config.toml
encoder_arch = "convnext_v2"
model = "image-text matching model"
dataset = "photos with spoken descriptions (Open Images, Localized Narratives)"
train_examples = 101725
image_size = 64
crop_scale_min = 0.5
horizontal_flip = true
color_jitter = 0.1
encoder_isotropic = true
encoder_norm = "layernorm"
encoder_activation = "gelu"
encoder_mlp_ratio = 4
encoder_inner_norm = true
encoder_drop_path = 0.15
encoder_patch_size = [8, 8]
encoder_conv_stem = false
encoder_layers = 16
encoder_width = 128
encoder_kernel_size = 7
fusion = "cross_attention"
tokenizer = "word"
vocab_size = 4585
fusion_encoder_width = 128
fusion_encoder_layers = 6
fusion_encoder_norm = "layernorm_no_bias"
fusion_encoder_norm_position = "post"
fusion_encoder_activation = "silu"
fusion_encoder_mlp_ratio = 4
fusion_encoder_head_dim = 16
fusion_encoder_fused_qkv = false
fusion_encoder_bias = "all"
fusion_encoder_qk_norm = false
fusion_encoder_parallel_block = false
fusion_encoder_inner_norm = false
fusion_encoder_moe = "top_k"
fusion_encoder_num_experts = 64
fusion_encoder_moe_every = 2
fusion_encoder_expert_mlp_ratio = 0.25
fusion_encoder_experts_per_token = 2
fusion_encoder_shared_expert = true
fusion_encoder_positions = "learned"
fusion_encoder_cross_attention_every = 1
residual_init = "scaled_by_depth"
optimizer = "soap"
beta2 = 0.99
learning_rate = 0.0029
beta1 = 0.95
shampoo_beta = 0.95
eps = 1e-08
precondition_frequency = 32
max_precond_dim = 1536
one_sided = false
adamw_lr_other_params = 0.001
ema_decay = 0.99
max_steps = 9900
batch_size = 192
epochs = 18.7
lr_schedule = "step"
warmup_steps = 990
weight_decay = 0.3
adamw_weight_decay_other_params = 0
Rows from block 3 of the fusion encoder of a small image-text matching model, named by matrix and row number. Rows with one number within an expert belong to one neuron, the router's apart. Each number is 500 + 40 x the weight over its row's rms, rounded and kept within 0 to 999. All counts start at 0. Numbers have three digits each. After the name is the row's rms in percent of the matrix's.
After each expert's rows are labels from the 100 texts, of 14976, where the router gives the expert most weight on average: "tokens" is the input token at the peak. Only what is clearly more common there than usual is listed. The data: photos with spoken descriptions (Open Images, Localized Narratives). In brackets: how many of the 100.
# router: router (fusion_encoder.blocks.3.mlp.router.weight, 64x128, trained with AdamW), inputs 43-85
# up: expert up (fusion_encoder.blocks.3.mlp.up, 64x32x128), inputs 43-85
# down: expert down (fusion_encoder.blocks.3.mlp.down, 64x128x32, transposed), outputs 43-85

# expert 33
router.33 096:563416405440585476506520478491435524428518483508422519512491487523476513501481477499484479407466554482415493513511493491510492503
up.1 111:527530536529502524494480527458495511532419405568528469441445573472505511524519544470547501525444558480499592533518490499490548530
down.1 103:482428443560492486516470472577480551483547485477486466466474500482430557537525464449510498563509467482532432482453545521492464506
up.2 088:483510433446546453532517482500495546538437556563538441501471498491454466504448454503542526515522529548477450512500479549488554528
down.2 082:535517519444458479488476545583423482453579520462517465414595532536511532573483444526501501464507545479516513503462465393516508542
up.3 112:475461482550487494431487490511573500477490523483510506511484416478431572508512485522489431494485506488482526509620479452499460532
down.3 109:513558523579445517513481484526578456473501494560518534563534603454523503455553498501445435506435480464492429533501551468486500496
up.4 103:564551462505531430443465556504468615441492584474519528524449491484526477497407528480505588484514482537475471507464530466512504519
down.4 095:420485483445488494440491506506488588516497548523454481466587479509454538560528458503528489505584450490446547498481493460517488499
up.5 101:492539470512500467472459500488483463475441493488504523460383519533469555505479474485500461487520509492426588509559452527512523471
down.5 098:513477528477480457510464494525624569544497472569494445530487486415432526485509469476466496530535461533444514493458397503552484546
up.6 075:499480506429516511461516453456536459530491399484479549454480535555478506525435493499447488510551490482511483438458534558435512485
down.6 082:455530459438487479505540501547538446516435595476502485538481508523501475481494446499473473519545481516488466600522511488537574464
up.7 109:522493553508485503463581541442467545531565520552534509483519504544486499568509501459488459508551448554478488537463480440479497568
down.7 103:555512580505504490520531474492541446498500485505498496452499515414433376512490559497497549513536492544472562451442531476482516478
up.8 091:488499534440481494536499505504568503521462465567564476480511486362467550523516481492502523510449506509501588438536502549554497491
down.8 095:475463417556541478484446502593502456481486526507485487472486490445436511546529477514456410445515525424461494504519536452514460555
up.9 098:510507472502525571443491476438447566462492526531503513497509528556454499531453527493496515491529501523539494607446510441518470562
down.9 096:505436528475505514457514516487547504489559549528580517555527461474555507486516523445590518484585500500474495550532487545479498457
up.10 108:484478565540501475507586508527517505493520517473486493542510501521520533490517506483530490489420525563513430489464433564537478556
down.10 122:455542485459545508557544532549555409490460509498522499457491559556426494523591476512502453480569521427523487546457570513515525550
up.11 126:553548502427481546453513533470458550532524540508538548466441509528483500510544500469428473487548530474453491473497491519534556534
down.11 105:477515572493533501474499497498470481483505564481535524511517505466534468481414419503459515489551521495525491551419521467487556402
up.12 087:519465419473465476514539516484498530523445580457562489492537505549453461471390503491515546510516519489507442477556499515521527502
down.12 087:531572480468517443483495531523498514481545519406474489476564457530503523486425453517502468476474478554555534447579483492592607523
up.13 079:519541552495479496529467514440489449503500501529467565530524522465539525497505478521537515440494509527573471507515601427485439501
down.13 083:484507465559549480452525566489482556480568481413538533517525481530524519525576557581462503512396498444442548422535481556451505502
up.14 101:495504495556417514544554454470451528498551474498508498518531473485472546496463517460573499529480546505480422422513425458527495533
down.14 119:484500463536560500483511529483608478479405518471566496468538535496418538432589521511542448441470486478529522515481469492505501495
up.15 083:476525406516552530426475502543537404485509484458556499518497503538493530499476519479491518561447426514556480547488519458489483447
down.15 093:460512506530476508521477533496504553525536527522461527529465471478569503444565528551521561553548394461514540502510502520482527511
tokens: "can" (39); "i" (31); "there" (11)

# expert 9
router.9 089:487514471442487489474542537523508583500521480457465523449525497469499525455498462515493491555515573459489546565536491491534533518
up.4 139:509454442600512513474487521491567404587467433481548497456552515464502530481512512475529456538476472451502435526526481504483451472
down.4 138:525560569453525544469448445477526469509430535444493488514468532561449492535554528561483504453574489497514520503530609473507517533
up.5 115:508497432578552500497467518523524470536505400489541492469523514466532497420530507406534500528497483504557440499450540514502470483
down.5 115:537516562374455501405489481517527460515439533411501520537501507572485523527534480555470548480453520593540456485564555411485462511
up.6 078:473517535439452560477512483520488526476498510496479524517508520493471500508478523449479454420503547539485579470471517513482529463
down.6 075:455462467483485471436566483464472503527481484520454521498519505576458527428463543468459566488481485394499538492511501500519489472
up.7 088:494514530421521511462538539536476600549438513521439527510479463481545533485508534526469439524533510531452512601531455449512471537
down.7 087:536549466588522510581449527466486498526552453549491491533523461497489545479469377510421549540545497530512449450529499514527534523
up.8 095:513574534429399520477611486535529540531466528524475488485590504478502497468473516426479499525512557513477447460513459517510524488
down.8 107:533486486523576482547424430528480510496460507502496454510534484512543506569482383475502481481491523585552490441520498495480535484
up.9 086:474497541490468479430456478524506463438510541510524559512496541540430547472524395495487525547474460469549523475518517466538431566
down.9 095:482471501525556495491540532556434475491477512535526479509431556492477477485499549575524432548503488472491524468567518582493563464
up.10 065:473461496481516563481452398553505418479535460480403462523483471512458541422487491589483504465553543474538462587559407527479456499
down.10 077:487560526538448497522528579513420529459510501493524545561520440529507512561498465505499414491489611502475514433468459526526534487
up.11 092:493453503489565528562471448527487528429501532591460458522488477458514449585454494455444485476554531565460559512445507454535481461
down.11 090:540476461474507520486562534484534483511462627490501504504539479512507535436510509456483519492437510489501417495466413477497473497
up.12 109:506551455525467555493530491458479541495480542458412485466482549465431475496527513475430475484537532555530489562380510495464623527
down.12 104:495423504569436514515470501492479531513484545521452555485530534420461522513504454475526529498464516511467532478387482484490481488
up.13 118:547516477575471504551472506552515495515530490524514441456579465489507501467525546456555499535437571544469514505610517521489480537
down.13 112:435511541429490547485422511469447508546464483545492472575433500499468477434563479561426466519561506486549524549467533505487528537
up.14 077:560507434559573478445466585513506503470476442517522516498533452425463452481498521442515432487485467514544524510492587488477548526
down.14 089:541494505432481511462492496541460535438476446477513502461535549434377518484536551540456574503482489521501513477459511482479506443
up.15 128:512509491595524545502474537550495498463513424495499493462587566467463478488474569513469535506488528470504418536505535479505457572
down.15 124:546481550441545515483445444467543402594409502473517483509462509529562521491476520503527445473515488517487398522420553473494527482
up.16 089:471435490482544491457392471448454480491550519597520507558504460452532547558478511476493454508552467524518562465505530480523570438
down.16 095:548576482523545530516493509486490435511568489514446489452440531568518550492474485470569482500477542520488498504484447504492507536
up.17 086:464573534485555516489514443502466468502527495488475497503524464551541526504526454509538485486498425529589542549403482446545484526
down.17 091:526463532652458533464522539564472570490563586450564530472448462547466523491439490538506521469416552474488518569470489533495462497
up.18 145:488524519546468514468499541549506455542506459508530523493550493501544492469457522400495425508475543482553413497514488520484476454
down.18 125:533533519511572525498503516479471537547483503447499476491494484496475585496516435615451475513529465564560426482494588499509538477
tokens: "<end>" (23); "top" (10)

# expert 52
router.52 090:495448410495455425572494539549526570469532506493469464480458443544419430512442464468447487460447452509500511492500571472427506545
up.10 092:486497533426491507474519461444488418538503510474499529516568465489429532472441564463511583499499449547493410515486495493499501543
down.10 082:464513506565496519493473599584511538588479504504449500474536537494520472461559517472557457467552488506454509555465523544500546483
up.11 129:405503492575520517476496456535468478441540483484522474506464511529493526561483487479478485450449492530525543485521551420489475499
down.11 128:552516516408448556480496522465476417536491453502535473490525488536448500404506447541492519504561498521422460505513490484474441573
up.12 096:528461543500425473544523524389488475509470532546490454403496510469559512506514430590503522477470563482524471554480545481486529510
down.12 092:457529498513523466483466486514425578517508455519469522532483444494562511515508488451450494453421510529512505587488580408558479468
up.13 101:572589510449532448524430526547505472522425520447498497456468469527472488518468421513481525480548464496557509514503445443486502526
down.13 111:561528552477488537411505531522566555569497515492530527475529470505461545495513454444579531534479491478466453477499472533483476501
up.14 094:480509519468469451519541517442502528550502482542443487449475503502484515550536531501529561521626476534490458465581552451466541451
down.14 099:498536467412542499549569508480537527517491547473461455517405460541546529503485581518478535520402520499458420486509514506488506484
up.15 085:488463511450490611463464464470421522504402497434532530532543531548519550548508493465561525510470537515514475518585555458489501534
down.15 086:483484491464475507487464484491412491483480485527450473504412474474476520546521534546442556446520530500480578498481463410524439513
up.16 116:445531471547562520453506569531522478497529471418494451538593504497479494513426485551484455506483597493512492489515478485514480467
down.16 162:549531516501496501522459519516411467510509494535535533493452448468537526551446551476504442510521561495486445606520551444498543425
up.17 131:458494529491479466475461496435428491513520502499504471542488445639505460444428471520605516455560514493492534492552471479494551558
down.17 116:489439573458533526468524511504540432537435524518488526502513507467518427468499602486453455436455521511476459506447439480511457485
up.18 082:508494470531492492511494517495528428514567470565538538507520491491461549456528557451542494476471454482468504482543516454532432526
down.18 083:483506464509548479524543572493514492549471507489564477474526558518629450480502553482525458559559560472484449478477488559524534507
up.19 096:535552491510529526501537526478495419564492432440511541482520500475479532475562512590517514526491454466513545543557481506496452545
down.19 088:490529489474533500527472456539460514493497522482495468441503509516497520548540503553486531494459588496577513442441495482492572496
up.20 092:509511518393473548473483459513565540554495494442550462529524475550517497440530493477516571462492533482502522516454483445517528557
down.20 086:417545490499507507452515525542545486486512532522485494510567453459542522481593504541460415475501475515447531433637468492504401509
up.21 098:476475522555505459511457511510424532500467485491461511481618554488482507540492547512495528508469463555422469528549543481510483523
down.21 103:488508534487447502542482489473500452509457511505483574479484526522489507492446517523444495514477591559505569482477512431480468480
up.22 106:557456571529548497492548442501539558438495448566474574453471499476494478487576494440511471496484531467505485508509446559508461542
down.22 093:452440444558479410533499467481460495538516501528564528525554505438526516530442478436498534504501480464421536518496538487504480454
up.23 117:535489508560511512489553458534510538499500532470493506519417511520450457524488535501503472436528508534474526492460514517552560464
down.23 106:556526511499501593534514468475438498519486465535502479472456524527523548520514521458510538506542502558448500552507557469494502439
up.24 110:534508461495555488488479440487450503524462497525583499470401440470528543438538506572477521460454582484513534494508476563516447471
down.24 095:508472486441503541492488483407498485526549524581496434541523489488496533531496504495475462536522475447460535487495509472428492514
tokens: "." (26); "some" (21)

# expert 2
router.2 091:581552531490455535478541483565498500433525527428491548488521507450464500491580519575529540507492537505507418507440522461483559475
up.1 098:448573502526567554450498489453454494434481523536509531521448516495518463603553490491439571494499438464538479465466487409508483492
down.1 096:476489494503445503440498464531417603440563494531581467446469519508496494500535457494454426534546538497541513493502546436546538594
up.2 120:596544479510548575518516527503467517513485507568491471502537465509498516504405502432548568524441437488452448471418482489512500512
down.2 117:503453516507507500516490500547483496485539468454503483509591535530507493509513518435513582497534465512447551524490539445487564545
up.3 092:522591451460497497533530600521473508513538419488520519521539494543440486488500480537527464537454499562534480465491446494524530588
down.3 090:444484520462520460530474529560499520504497549528500548438520643497483550505471562489455548450531470480537493547436546561496528517
up.4 091:562523461486504527464503514546500556474558530492456487524569454492457511542510400516517487503480462456471455500537498536513460557
down.4 108:439477488467500471538534498434510452566490496476452505444576521474560498478488565458476489473470516553540471500482443518478547546
up.5 112:464463473506495427427443557442501519513516535471518498452456492451479572521504571476456482464574550514468562467431496553479522435
down.5 095:509535460563496523461405506460435497470481454449549478497541408517483491496550444573467477539497476506554537560491574448441467532
up.6 087:568495487531529460517499560478446541448489509558458451458550517491540488497456503427556494515481470547484448525480452490527462415
down.6 093:447488490488517404561485516535495553459529503480548503500513517604493454498468430548543537505567541500484529587523499452458491426
up.7 094:529537511555515508455472461471457475484543499482490506498610492517536429562547459477442454471465557504452478537532569470506481382
down.7 087:521482524511471504481490462418499538521567570468525474423438502470504416509526472534409493488507543504517515471503489508471494517
up.8 124:449549537483482522460605470500561511521511448454526480448513539464415483528564507487486521464495520501475575486487546542523523485
down.8 122:529483542556498511468532499470502477489426464471459451509512477508449525528509524456433469524471527508593484510531464488461464628
up.9 110:506473555489487480493500464576449524484498475403487481531569532457528522478507459551489463490408521508445542490526532510486457508
down.9 100:466496565562557507471493520606459468512528479507425510505493499488555553465513477500478516535506502476506448531452511499490474491
up.10 075:491495544420497540530461532471540532412493543466504531509444578498475479556477460476561476495576500473495505513405481471482489511
down.10 072:492525539518459566539499491508479548489535452555491456503483453556454502391515463529512531555579520526453535509520471440489476499
up.11 100:446444517553508521514509530519561567511471524521515492496422495451447518443461533544530537539466549541538439477498467524536475501
down.11 093:521428467581439538429510468475563544518503494508514550492560469501498573526541491509484513477503500474455577532517506476526425516
up.12 070:534535537429579506545461550516510477488422540484464507458445520586453450508537472540498505515496494487520502502465523486466482501
down.12 083:423404478478480500493490518505523493554497489568563524489452563479568561495412522507493488519577489502526461472487535542464423544
up.13 076:504545453421489587432528421462475519495489412509455463500525554518513486474565462522512586462535499507419454539540507482499485545
down.13 083:458513492521532499466526446424431439480547544562483440543522534483476444552519477472504544482495460480525450526486557521513573488
up.14 090:484504496519425497510511527496531437540441475471473528559475559467538521471501457505532465523501465488480548530509454503535562472
down.14 078:502535490469541486540525473535495554500489479613466511494471463516488443476505482556499486457424488422495442499487482506453421541
up.15 078:520478483419485547487512525499438438536449525532460495479462524477494577538453532482468498451536508475415586519505501541500482502
down.15 082:451509513488464513550514437462470465497532491486523520504433493469465433472520472544538482495527387453528473542452523468493568483
tokens: "is" (20); "at" (11); "we" (7)

# expert 23
router.23 092:508410522534522494494498530468548589488445547480467467443486463539524422547499429556469457507492609546532412497541454519506546468
up.0 100:475533515472512427445455468474445501508473479477443471476597526468507452504466568551478469457483519455501536591462546447547451475
down.0 088:496460492446496462492501505491467564478537540561498500537544534508555509479481531481443554501516498481533464481455557499475561539
up.1 092:501531484450558487560552460558426488439500533530525501539490543514493489492477492552501514525518479542541526555458534538506540420
down.1 088:502492488553486515460430476466546535504485471455510506543547497454557544507536476459661454510493561534508478538488452530489502503
up.2 077:488506525494451476551471481456477462532449460507509517506519405478536469510534479457481527505510492412526517514452476431511498533
down.2 081:491494483455486473466460511480567558505518505478561485557480507479519470497498473534545478584514572505528565480476555519489480533
up.3 103:486517555471553467481451496537460546504500476521430485491505554537504562567506489511509490495458470478471458507559499539479532523
down.3 114:513509522480512488487462495512498495471569467555538488470555460492509489458504517487444599481484537496515502496507526470500508531
up.4 081:450511507452574539447468534547408535461461523501524481503494544499498526552538495499461472442425535461485465518484465558542510502
down.4 091:520441401567525486441501526460504478491457488504462516526529397498532521466572479530473489493538540484472515569479548470526492506
up.5 117:518490464547515466494419476418520490508569458482455442497492550465548471466461524447501504515445580540502443528480468481581525519
down.5 120:479502519448518485504544479601464437541505518448525496495480442471528600516489572553512514485432504493526483416562460507464493495
up.6 111:475488532551510432535555494449503451477502472530538462492563475504542497431483443528498459517509491558499466501531491429519644438
down.6 110:500425432506436511475460550545478491445509505476543521522493527524509451507491545558498494488580473458570465503455589524473438478
up.7 102:529473496511569439470484449507446572522444519523484547543519578472505464467478500524501583493483486574579505505507590544486551548
down.7 118:473536528505484443540532498536529497504515455513595511514571466471517568441539547501574501513563470538545511428529503543496534497
up.8 073:528506482447503481480456519398482427501446454543465548484536457547523467469523514463479511496534524436538524451493484489535551448
down.8 081:491444417489457518501505457471494532587475502414575528537486460514478492531478450524514449532615522537545489518457522472520495499
up.9 123:503519476471479487504478487508540470502548518475567560482451505531473518559473500448461464538497535519497530482455488503464456543
down.9 127:545583584473495526539531422541487476484529450569480510490434527504472568517493451510532525519494488544543440424447508480482603507
up.10 098:585464449483556422530519544556493473456463448483530468460534534539462444469463514471462481459545469561525542563462538539499571463
down.10 100:438455489571498515510464480543422543503507504541446544534507501512496562472542448550610406498435457476512480555472536475576477527
up.11 112:500542501388470413515520511485454537532510548491486487533494489533514474511433508493500483472375515492469477435520597484496515417
down.11 085:548446457566559587507480470454541433534395489509558496480549498497465472540460517468493571491522493529505475598494463470496478506
up.12 094:489480461558466474540437489489471462477484597493520518474506557486489444510458485473543553568495501485505501460497454451440498517
down.12 093:507533517463516483483582560508568484458491499516446529517407565488471466570514499525521552429528471531510488518456576516442507550
up.13 088:539508473443575525547560491436549486486495489464468480522487565508514528535445494523486486517494446496491492508520527545501548554
down.13 093:472469516533567520536529526533577425527530426579498536438437488470464521537514453485545444449492512578533442489560511461476478488
up.14 087:425466496461489473520484522432505509527539491506488550467474458508477484519543610543506539480486478515571496552433547510540538539
down.14 080:509464478467530494399491534553561498528462487477510472538512516513452476465499448456534477498559533517446472499497447541534510496
tokens: "wooden" (14); "table" (7)

# expert 7
router.7 094:488486467515494442467543452558608507479540456531531524483484461532489445563519500591451559454540535564508502547476565456482503529
up.7 084:526540485558474544486432509535498529470553531444504561479462473503521476525499452472451534532512511499518502607512449538494504521
down.7 081:485509462567462497525561526480521457457521500532488510548494570483555519498492592508530477466482511500519436518474420579514541523
up.8 101:494460535474462534488522475535573500540503386466524469483563541432517485459504465444495545566485512584526490484502503516526494533
down.8 105:518513465513464435487489580514440482483416591515472485529534459554496449536509598530532548497480496476537437559474431477485463444
up.9 076:488535536497507434512484459514512447549588410486530578427479491444501518491542476493478501517508506473522477420407403496531561517
down.9 070:408464517539437490552517567521501466510436461520473545473460494495477488494474465464467491521510502535553528555478539504513530475
up.10 108:540566509466521501458517496522493558546494542541458486528529492465539542534498478407472507502473555531537423512500422456518484534
down.10 111:549572479579527438456535474507529511444493514449508478501551492479424475483448505479477530470444506516530495547462460548517504542
up.11 084:513523509557538395509507463452590516502528495491538544427450554548554512445470499457465544532522498501513491529493493483540541469
down.11 084:524502509525470488469525549532509462501536542495516493510596482423462468510516492504563557455448568557457525447453382548444502549
up.12 078:468505532421533442509564470498535484499477565424482447477566464576467540452544514530458553488502556517520451491483506513511470512
down.12 083:465518474526480505477542500532470531551508518492486495515497537453521471491512504486517486517552452500447478510530569469443462486
up.13 089:494519444485545531536548573456460430492494475468509495513494520558505550448507474414451500506475466530530518464491448471491602477
down.13 088:489413492446443490520567491528483476545568544518487539504610456494510586500492443543541511544520491450514456529558487450429477521
up.14 103:441474425505497485545517536537518469471500553591437487505489539536527472533514452479539462439467473499464466545464564514502570476
down.14 102:460468491505486509445539431488518491450530567527481538484547482541525473486463424496522502497541431488470485484596450481535563529
up.15 094:452519514544442482518498556494519503480518491470486518528472476424465479469474515457485583489497482480538585540490578488485580503
down.15 091:542482505486449623558493507496475527510493474510501520496465505551426544447576508501539509547447442465481432466468488505508566523
up.16 092:460440455400483491462497479491461472429543546501537533546477487572497511472507501524520515469497448499535509574440480498479499529
down.16 082:483503495545520454579555448518494551583499519517494475507534555449526540507502501483522509487543486534506507521483461488477461466
up.17 079:482509547473465582479405521508454511453546463512509464470486473491592516471521500528536468478608484455462475526465469466515543551
down.17 074:511422518462488489532542484501558504468589423451540549483500467483559468476540491495495556506510522604429484511527520471500440489
up.18 118:473552466516548533541412551566563513586552552452528440489461473491460520460494462575516513499459509541418493500616567544477463475
down.18 109:565487416579533551479528480462505442467512451518548489498525534557411463458505604545467462491529481560522505441516497477547552549
up.19 104:540479507424423585530491481541456488518456597499519515543483464544509529555536482513522432491499521548475522534579452467532537472
down.19 107:551510518577532428522459524507516558417529509407535518451490479488536512475459493566543523483512508547488484498500452464522475477
up.20 085:475524498534546515497467482464483399577494522509535529456490461528539482469474555466559478549565554499509515406458512522490506508
down.20 081:496453541545485508516514510551523494540539456570528491454496585524462492401476516418539536490514574524447492524450548450469531462
up.21 090:455552546528470478454456496596463493478553552502503515473488462510516502528522429560501437485468509481450406472609458505515489486
down.21 083:497467494554435524499489497454552491541527461539478481441497511434532479484544507458475505500485455459478537605544529496517480523
tokens: "," (41); "." (18); "and" (17)

# expert 20
router.20 098:491533469522468432491553457512502530476459470530598498464435424471405520571513518501491519425513508548474542543518500473520485443
up.4 126:483503510499476494467472475463542540535486383473520476475502443458450523438463534480551549475568483537508524451536431541524517501
down.4 116:477457481510450495458530519452450566452496509501498458484475518480509488535507471410455434516549490498514533461472496430489496484
up.5 088:492514503529487539527467523522552523524532470509482529487540479465425531571459486537505467527502429533560513506543536495450501414
down.5 090:467524533506519515468530499424436522457496514468523550538560484460557486549558451516429567440518495523506496480582462461500488457
up.6 119:578485516468482467535529511451427482498536544513491481517462533452472534518435483453513621442480459484507505525519499507538541566
down.6 121:525490471504442538423472582524449484562455449468437477476464466566434521515524537442461423537468473521497592457497519531528520502
up.7 126:489463465479534513523531484486503564516528567589504517513539542530507458553471498571499458520430517490444555487525533547443468558
down.7 122:475508447489502476441526615451497531548537534530479528520452472577467459454548494553532510468605517498505467449425555485480484465
up.8 084:534475505513515463467517406498479443567470509481518452550506493484495499477410472560502482481514566479515470518581489417486544537
down.8 082:517521517473513485501458507522497494485569388431508491533486486515472505507540469498470450542443489499427488451414550554501475544
up.9 077:512471432517566520492479466450542448475450499510515452560511525477553519481475431502502566467508520461456459596466488599535484494
down.9 083:513589531508506513458547528502487533574524431579475423478468466549452468505499540476527453509425499513530558479460466471518487475
up.10 086:533539493472548556489435515436413481439473545493510492508543451556476479512474501471452541491532575520460494569456545515471443537
down.10 081:558555504461524510584490501529550565499587482493542460497496494436465500482437478589493531490480430498522530459502529508505470494
up.11 096:452493516450558440499533498530431461522470503582501518495486542539474524506547490462541544497542476511544470534541520472549471454
down.11 104:505434467483451521466472497477500454562528520501523536545540449482526503518497432554482459524488487511432559501497497523526512547
up.12 090:459543443512473532486546539511517505504513515455523531505541427560509517484532510490482545469463523433449477563499567447526493470
down.12 093:515446521537555491503488587449553480530502495419476519445415514419533449499578479512518481503554488426499481451549533519526516503
up.13 137:471497465503489477480472496529398501484559506531526492495464521494494530520467565501504544498561529521508518505496580439528582507
down.13 142:533469521482448472455488553459520542432559473477446530551494450514548495498501564458477514563519478488488505526491470473482494521
up.14 117:501519451550539523487499496527530513516532552452485524506590493450494499484470447498484499503484492464479465411468397529486464449
down.14 105:502468630487497516489563520432534517528511477544544546516479505577494499515495522511499447546471493466410458463452536520468540545
up.15 079:454458543404445527499542457496424493538480478577523504523431451489554473534481525467445490497490501472568573571553452500451515570
down.15 089:544408479575480503534419534500496523533493481487501508502426438440546505561539502473498489560541503562489485465421533535469504500
up.16 083:570509427491469599518442496473491422461504495475434492479595463515481478472513521474557535528401545396513522527431475494477462523
down.16 095:493538551491505488540467444557431591522499497500492530526502469540461502515457431580481503469466504473412539563526510589483603439
up.17 087:577458410438479450494564502482534470556555552520473472517514484554518558532480480528482439500487466490524539518502517505496528413
down.17 090:430558554492517537460482549457521538463425481535472452527539497499471479442540493539552442449430547476447499421522545535554545460
up.18 111:574489525449492490511488520495493476499499542463491507486515530411423496491464483484570578515537521605465484529473532544485459475
down.18 106:458532483512485511537480459416527597481524550544504559421475489503551469461420438556442483530561480456540562473533462476453518489
tokens: "is" (17); "an" (10); "foreground" (9)

# expert 59
router.59 090:512461499448512493511522465539477480450501432514429531518482527538473474474496524522454506474478488516492452534524607518452481551
up.0 102:458488555512528489479581536473393517461501540544492540458540437511583442467526468475455457480567541517492493470475452518486482512
down.0 098:485570500502476470497528491532540448572490489522432508455521490512493519416502514455473426522442496553452555461486539441460502504
up.1 098:484459450469518533447506469462536483504480514463505491469543495470502442531513551464549601505555539482431578471533476470488467468
down.1 084:530515483496439442507570576482531520444442511520534491557426476484492531452465537506555547541473501485548458496421493487481537467
up.2 123:507425544574478482536454474471459549544568533561466575486568522431462558525476532509509448466440506508529507533510480450498467501
down.2 133:503495532618470483488508522443490509547580516483422520548499528475516582512425457547456479414471493467495516576517538528469541529
up.3 101:529553527476479443538480474528502530507469601507577508530442490487461503524513585495509560503435463520495491512465497516523500538
down.3 115:479445460471553479434507504537564492470442555443499501515487483475584466488519458501392481468496501450480461562483487528520517513
up.4 095:556545530547452475493439456494525481452502489570528521506422495498478533545516488467460452519435557562495517504491545457480445512
down.4 101:546494484468491516459503535502515480448416518505491494462441420517464468444518478457370505459417512471542487554491448531532487564
up.5 116:516484562510452535496455466515460444406542499557455538528479466511551515495476476472547431456459469557490544521483519460473500471
down.5 083:453508542545427495481517521531465533522517510491509543453488503440545525521507456543484564501493529478512498457472497479469529509
up.6 090:512445491506521470534475530550535469510503490492454478526507529434535524463510516486551558494500454492530414488552431535501425576
down.6 093:448579469436526517529513476498509447488578540486499490494475481504442473478499559524494477569476481471495510588485517530488540506
up.7 085:447443573567436440469465593451568569481548435476585465505480434459492524477508536421495453480444473498420509455416506471478535464
down.7 112:493498424494510517485490465493522605543550516474523494457563496383530460483506519453400540487508490529549505414513463510530467537
up.8 104:436483532484484548512455543482496411481429494500494438463527520440524517415542489527534521511459489514461535546502484430532514494
down.8 093:470514529540517481457495552493572531483500507482520543557505538485464467541482425460490549481532446476550422516477520497475589494
up.9 076:521516521369479417513500427537467532519464535469558538572485462506539507488584568528537512562545458511544496484560470497541478442
down.9 086:468469510505514510485516533545490488480530501495500491509548512546538500556541502462476450505517505491538511463541516429553507447
up.10 084:472445478473499506542484479496440455485504483468593489548488474474450505521536479517540507581478434444601497437499515519511591491
down.10 089:508457534527548468517473543549554452426495479528565512511531525458507443435556491481510489449522476495486537577531483526514527502
up.11 097:557469508514479488493498525451479456496528510538447495507565516456456480481490514561476379490464540471431500489521458490524491499
down.11 101:515552519527455516466532505463466469477483469481475472505515478488542530449517488483435480496469538538463527581485520493523531632
up.12 105:493474555586511507524443568424493518510545459504467545502522524483494457468433513515466471476489460469457558577503505495538501528
down.12 114:457492491555487447457555545438467563566522492510467537483562430466498504479448444533519476429559492476505524533538502475522508532
up.13 098:481489513499501420483533498488568472537506508583458512486495481472553486468460515455536507495517457530558520486488469520536551439
down.13 107:496462433500511511561523544451442510526478532470472538511506421498484465424586519498560524515429454423494521441477497573464454519
up.14 088:519461528453498449529454489455470569472474518511488486482489498559437507519528540450500481533471506533535547458488527526501471518
down.14 082:485531465439521500472494482510567409507524545465487539473479531469526524546547470465521533556477508397554463447475483446469461528
tokens: "are" (16); "at" (10); "picture" (7); "of" (7)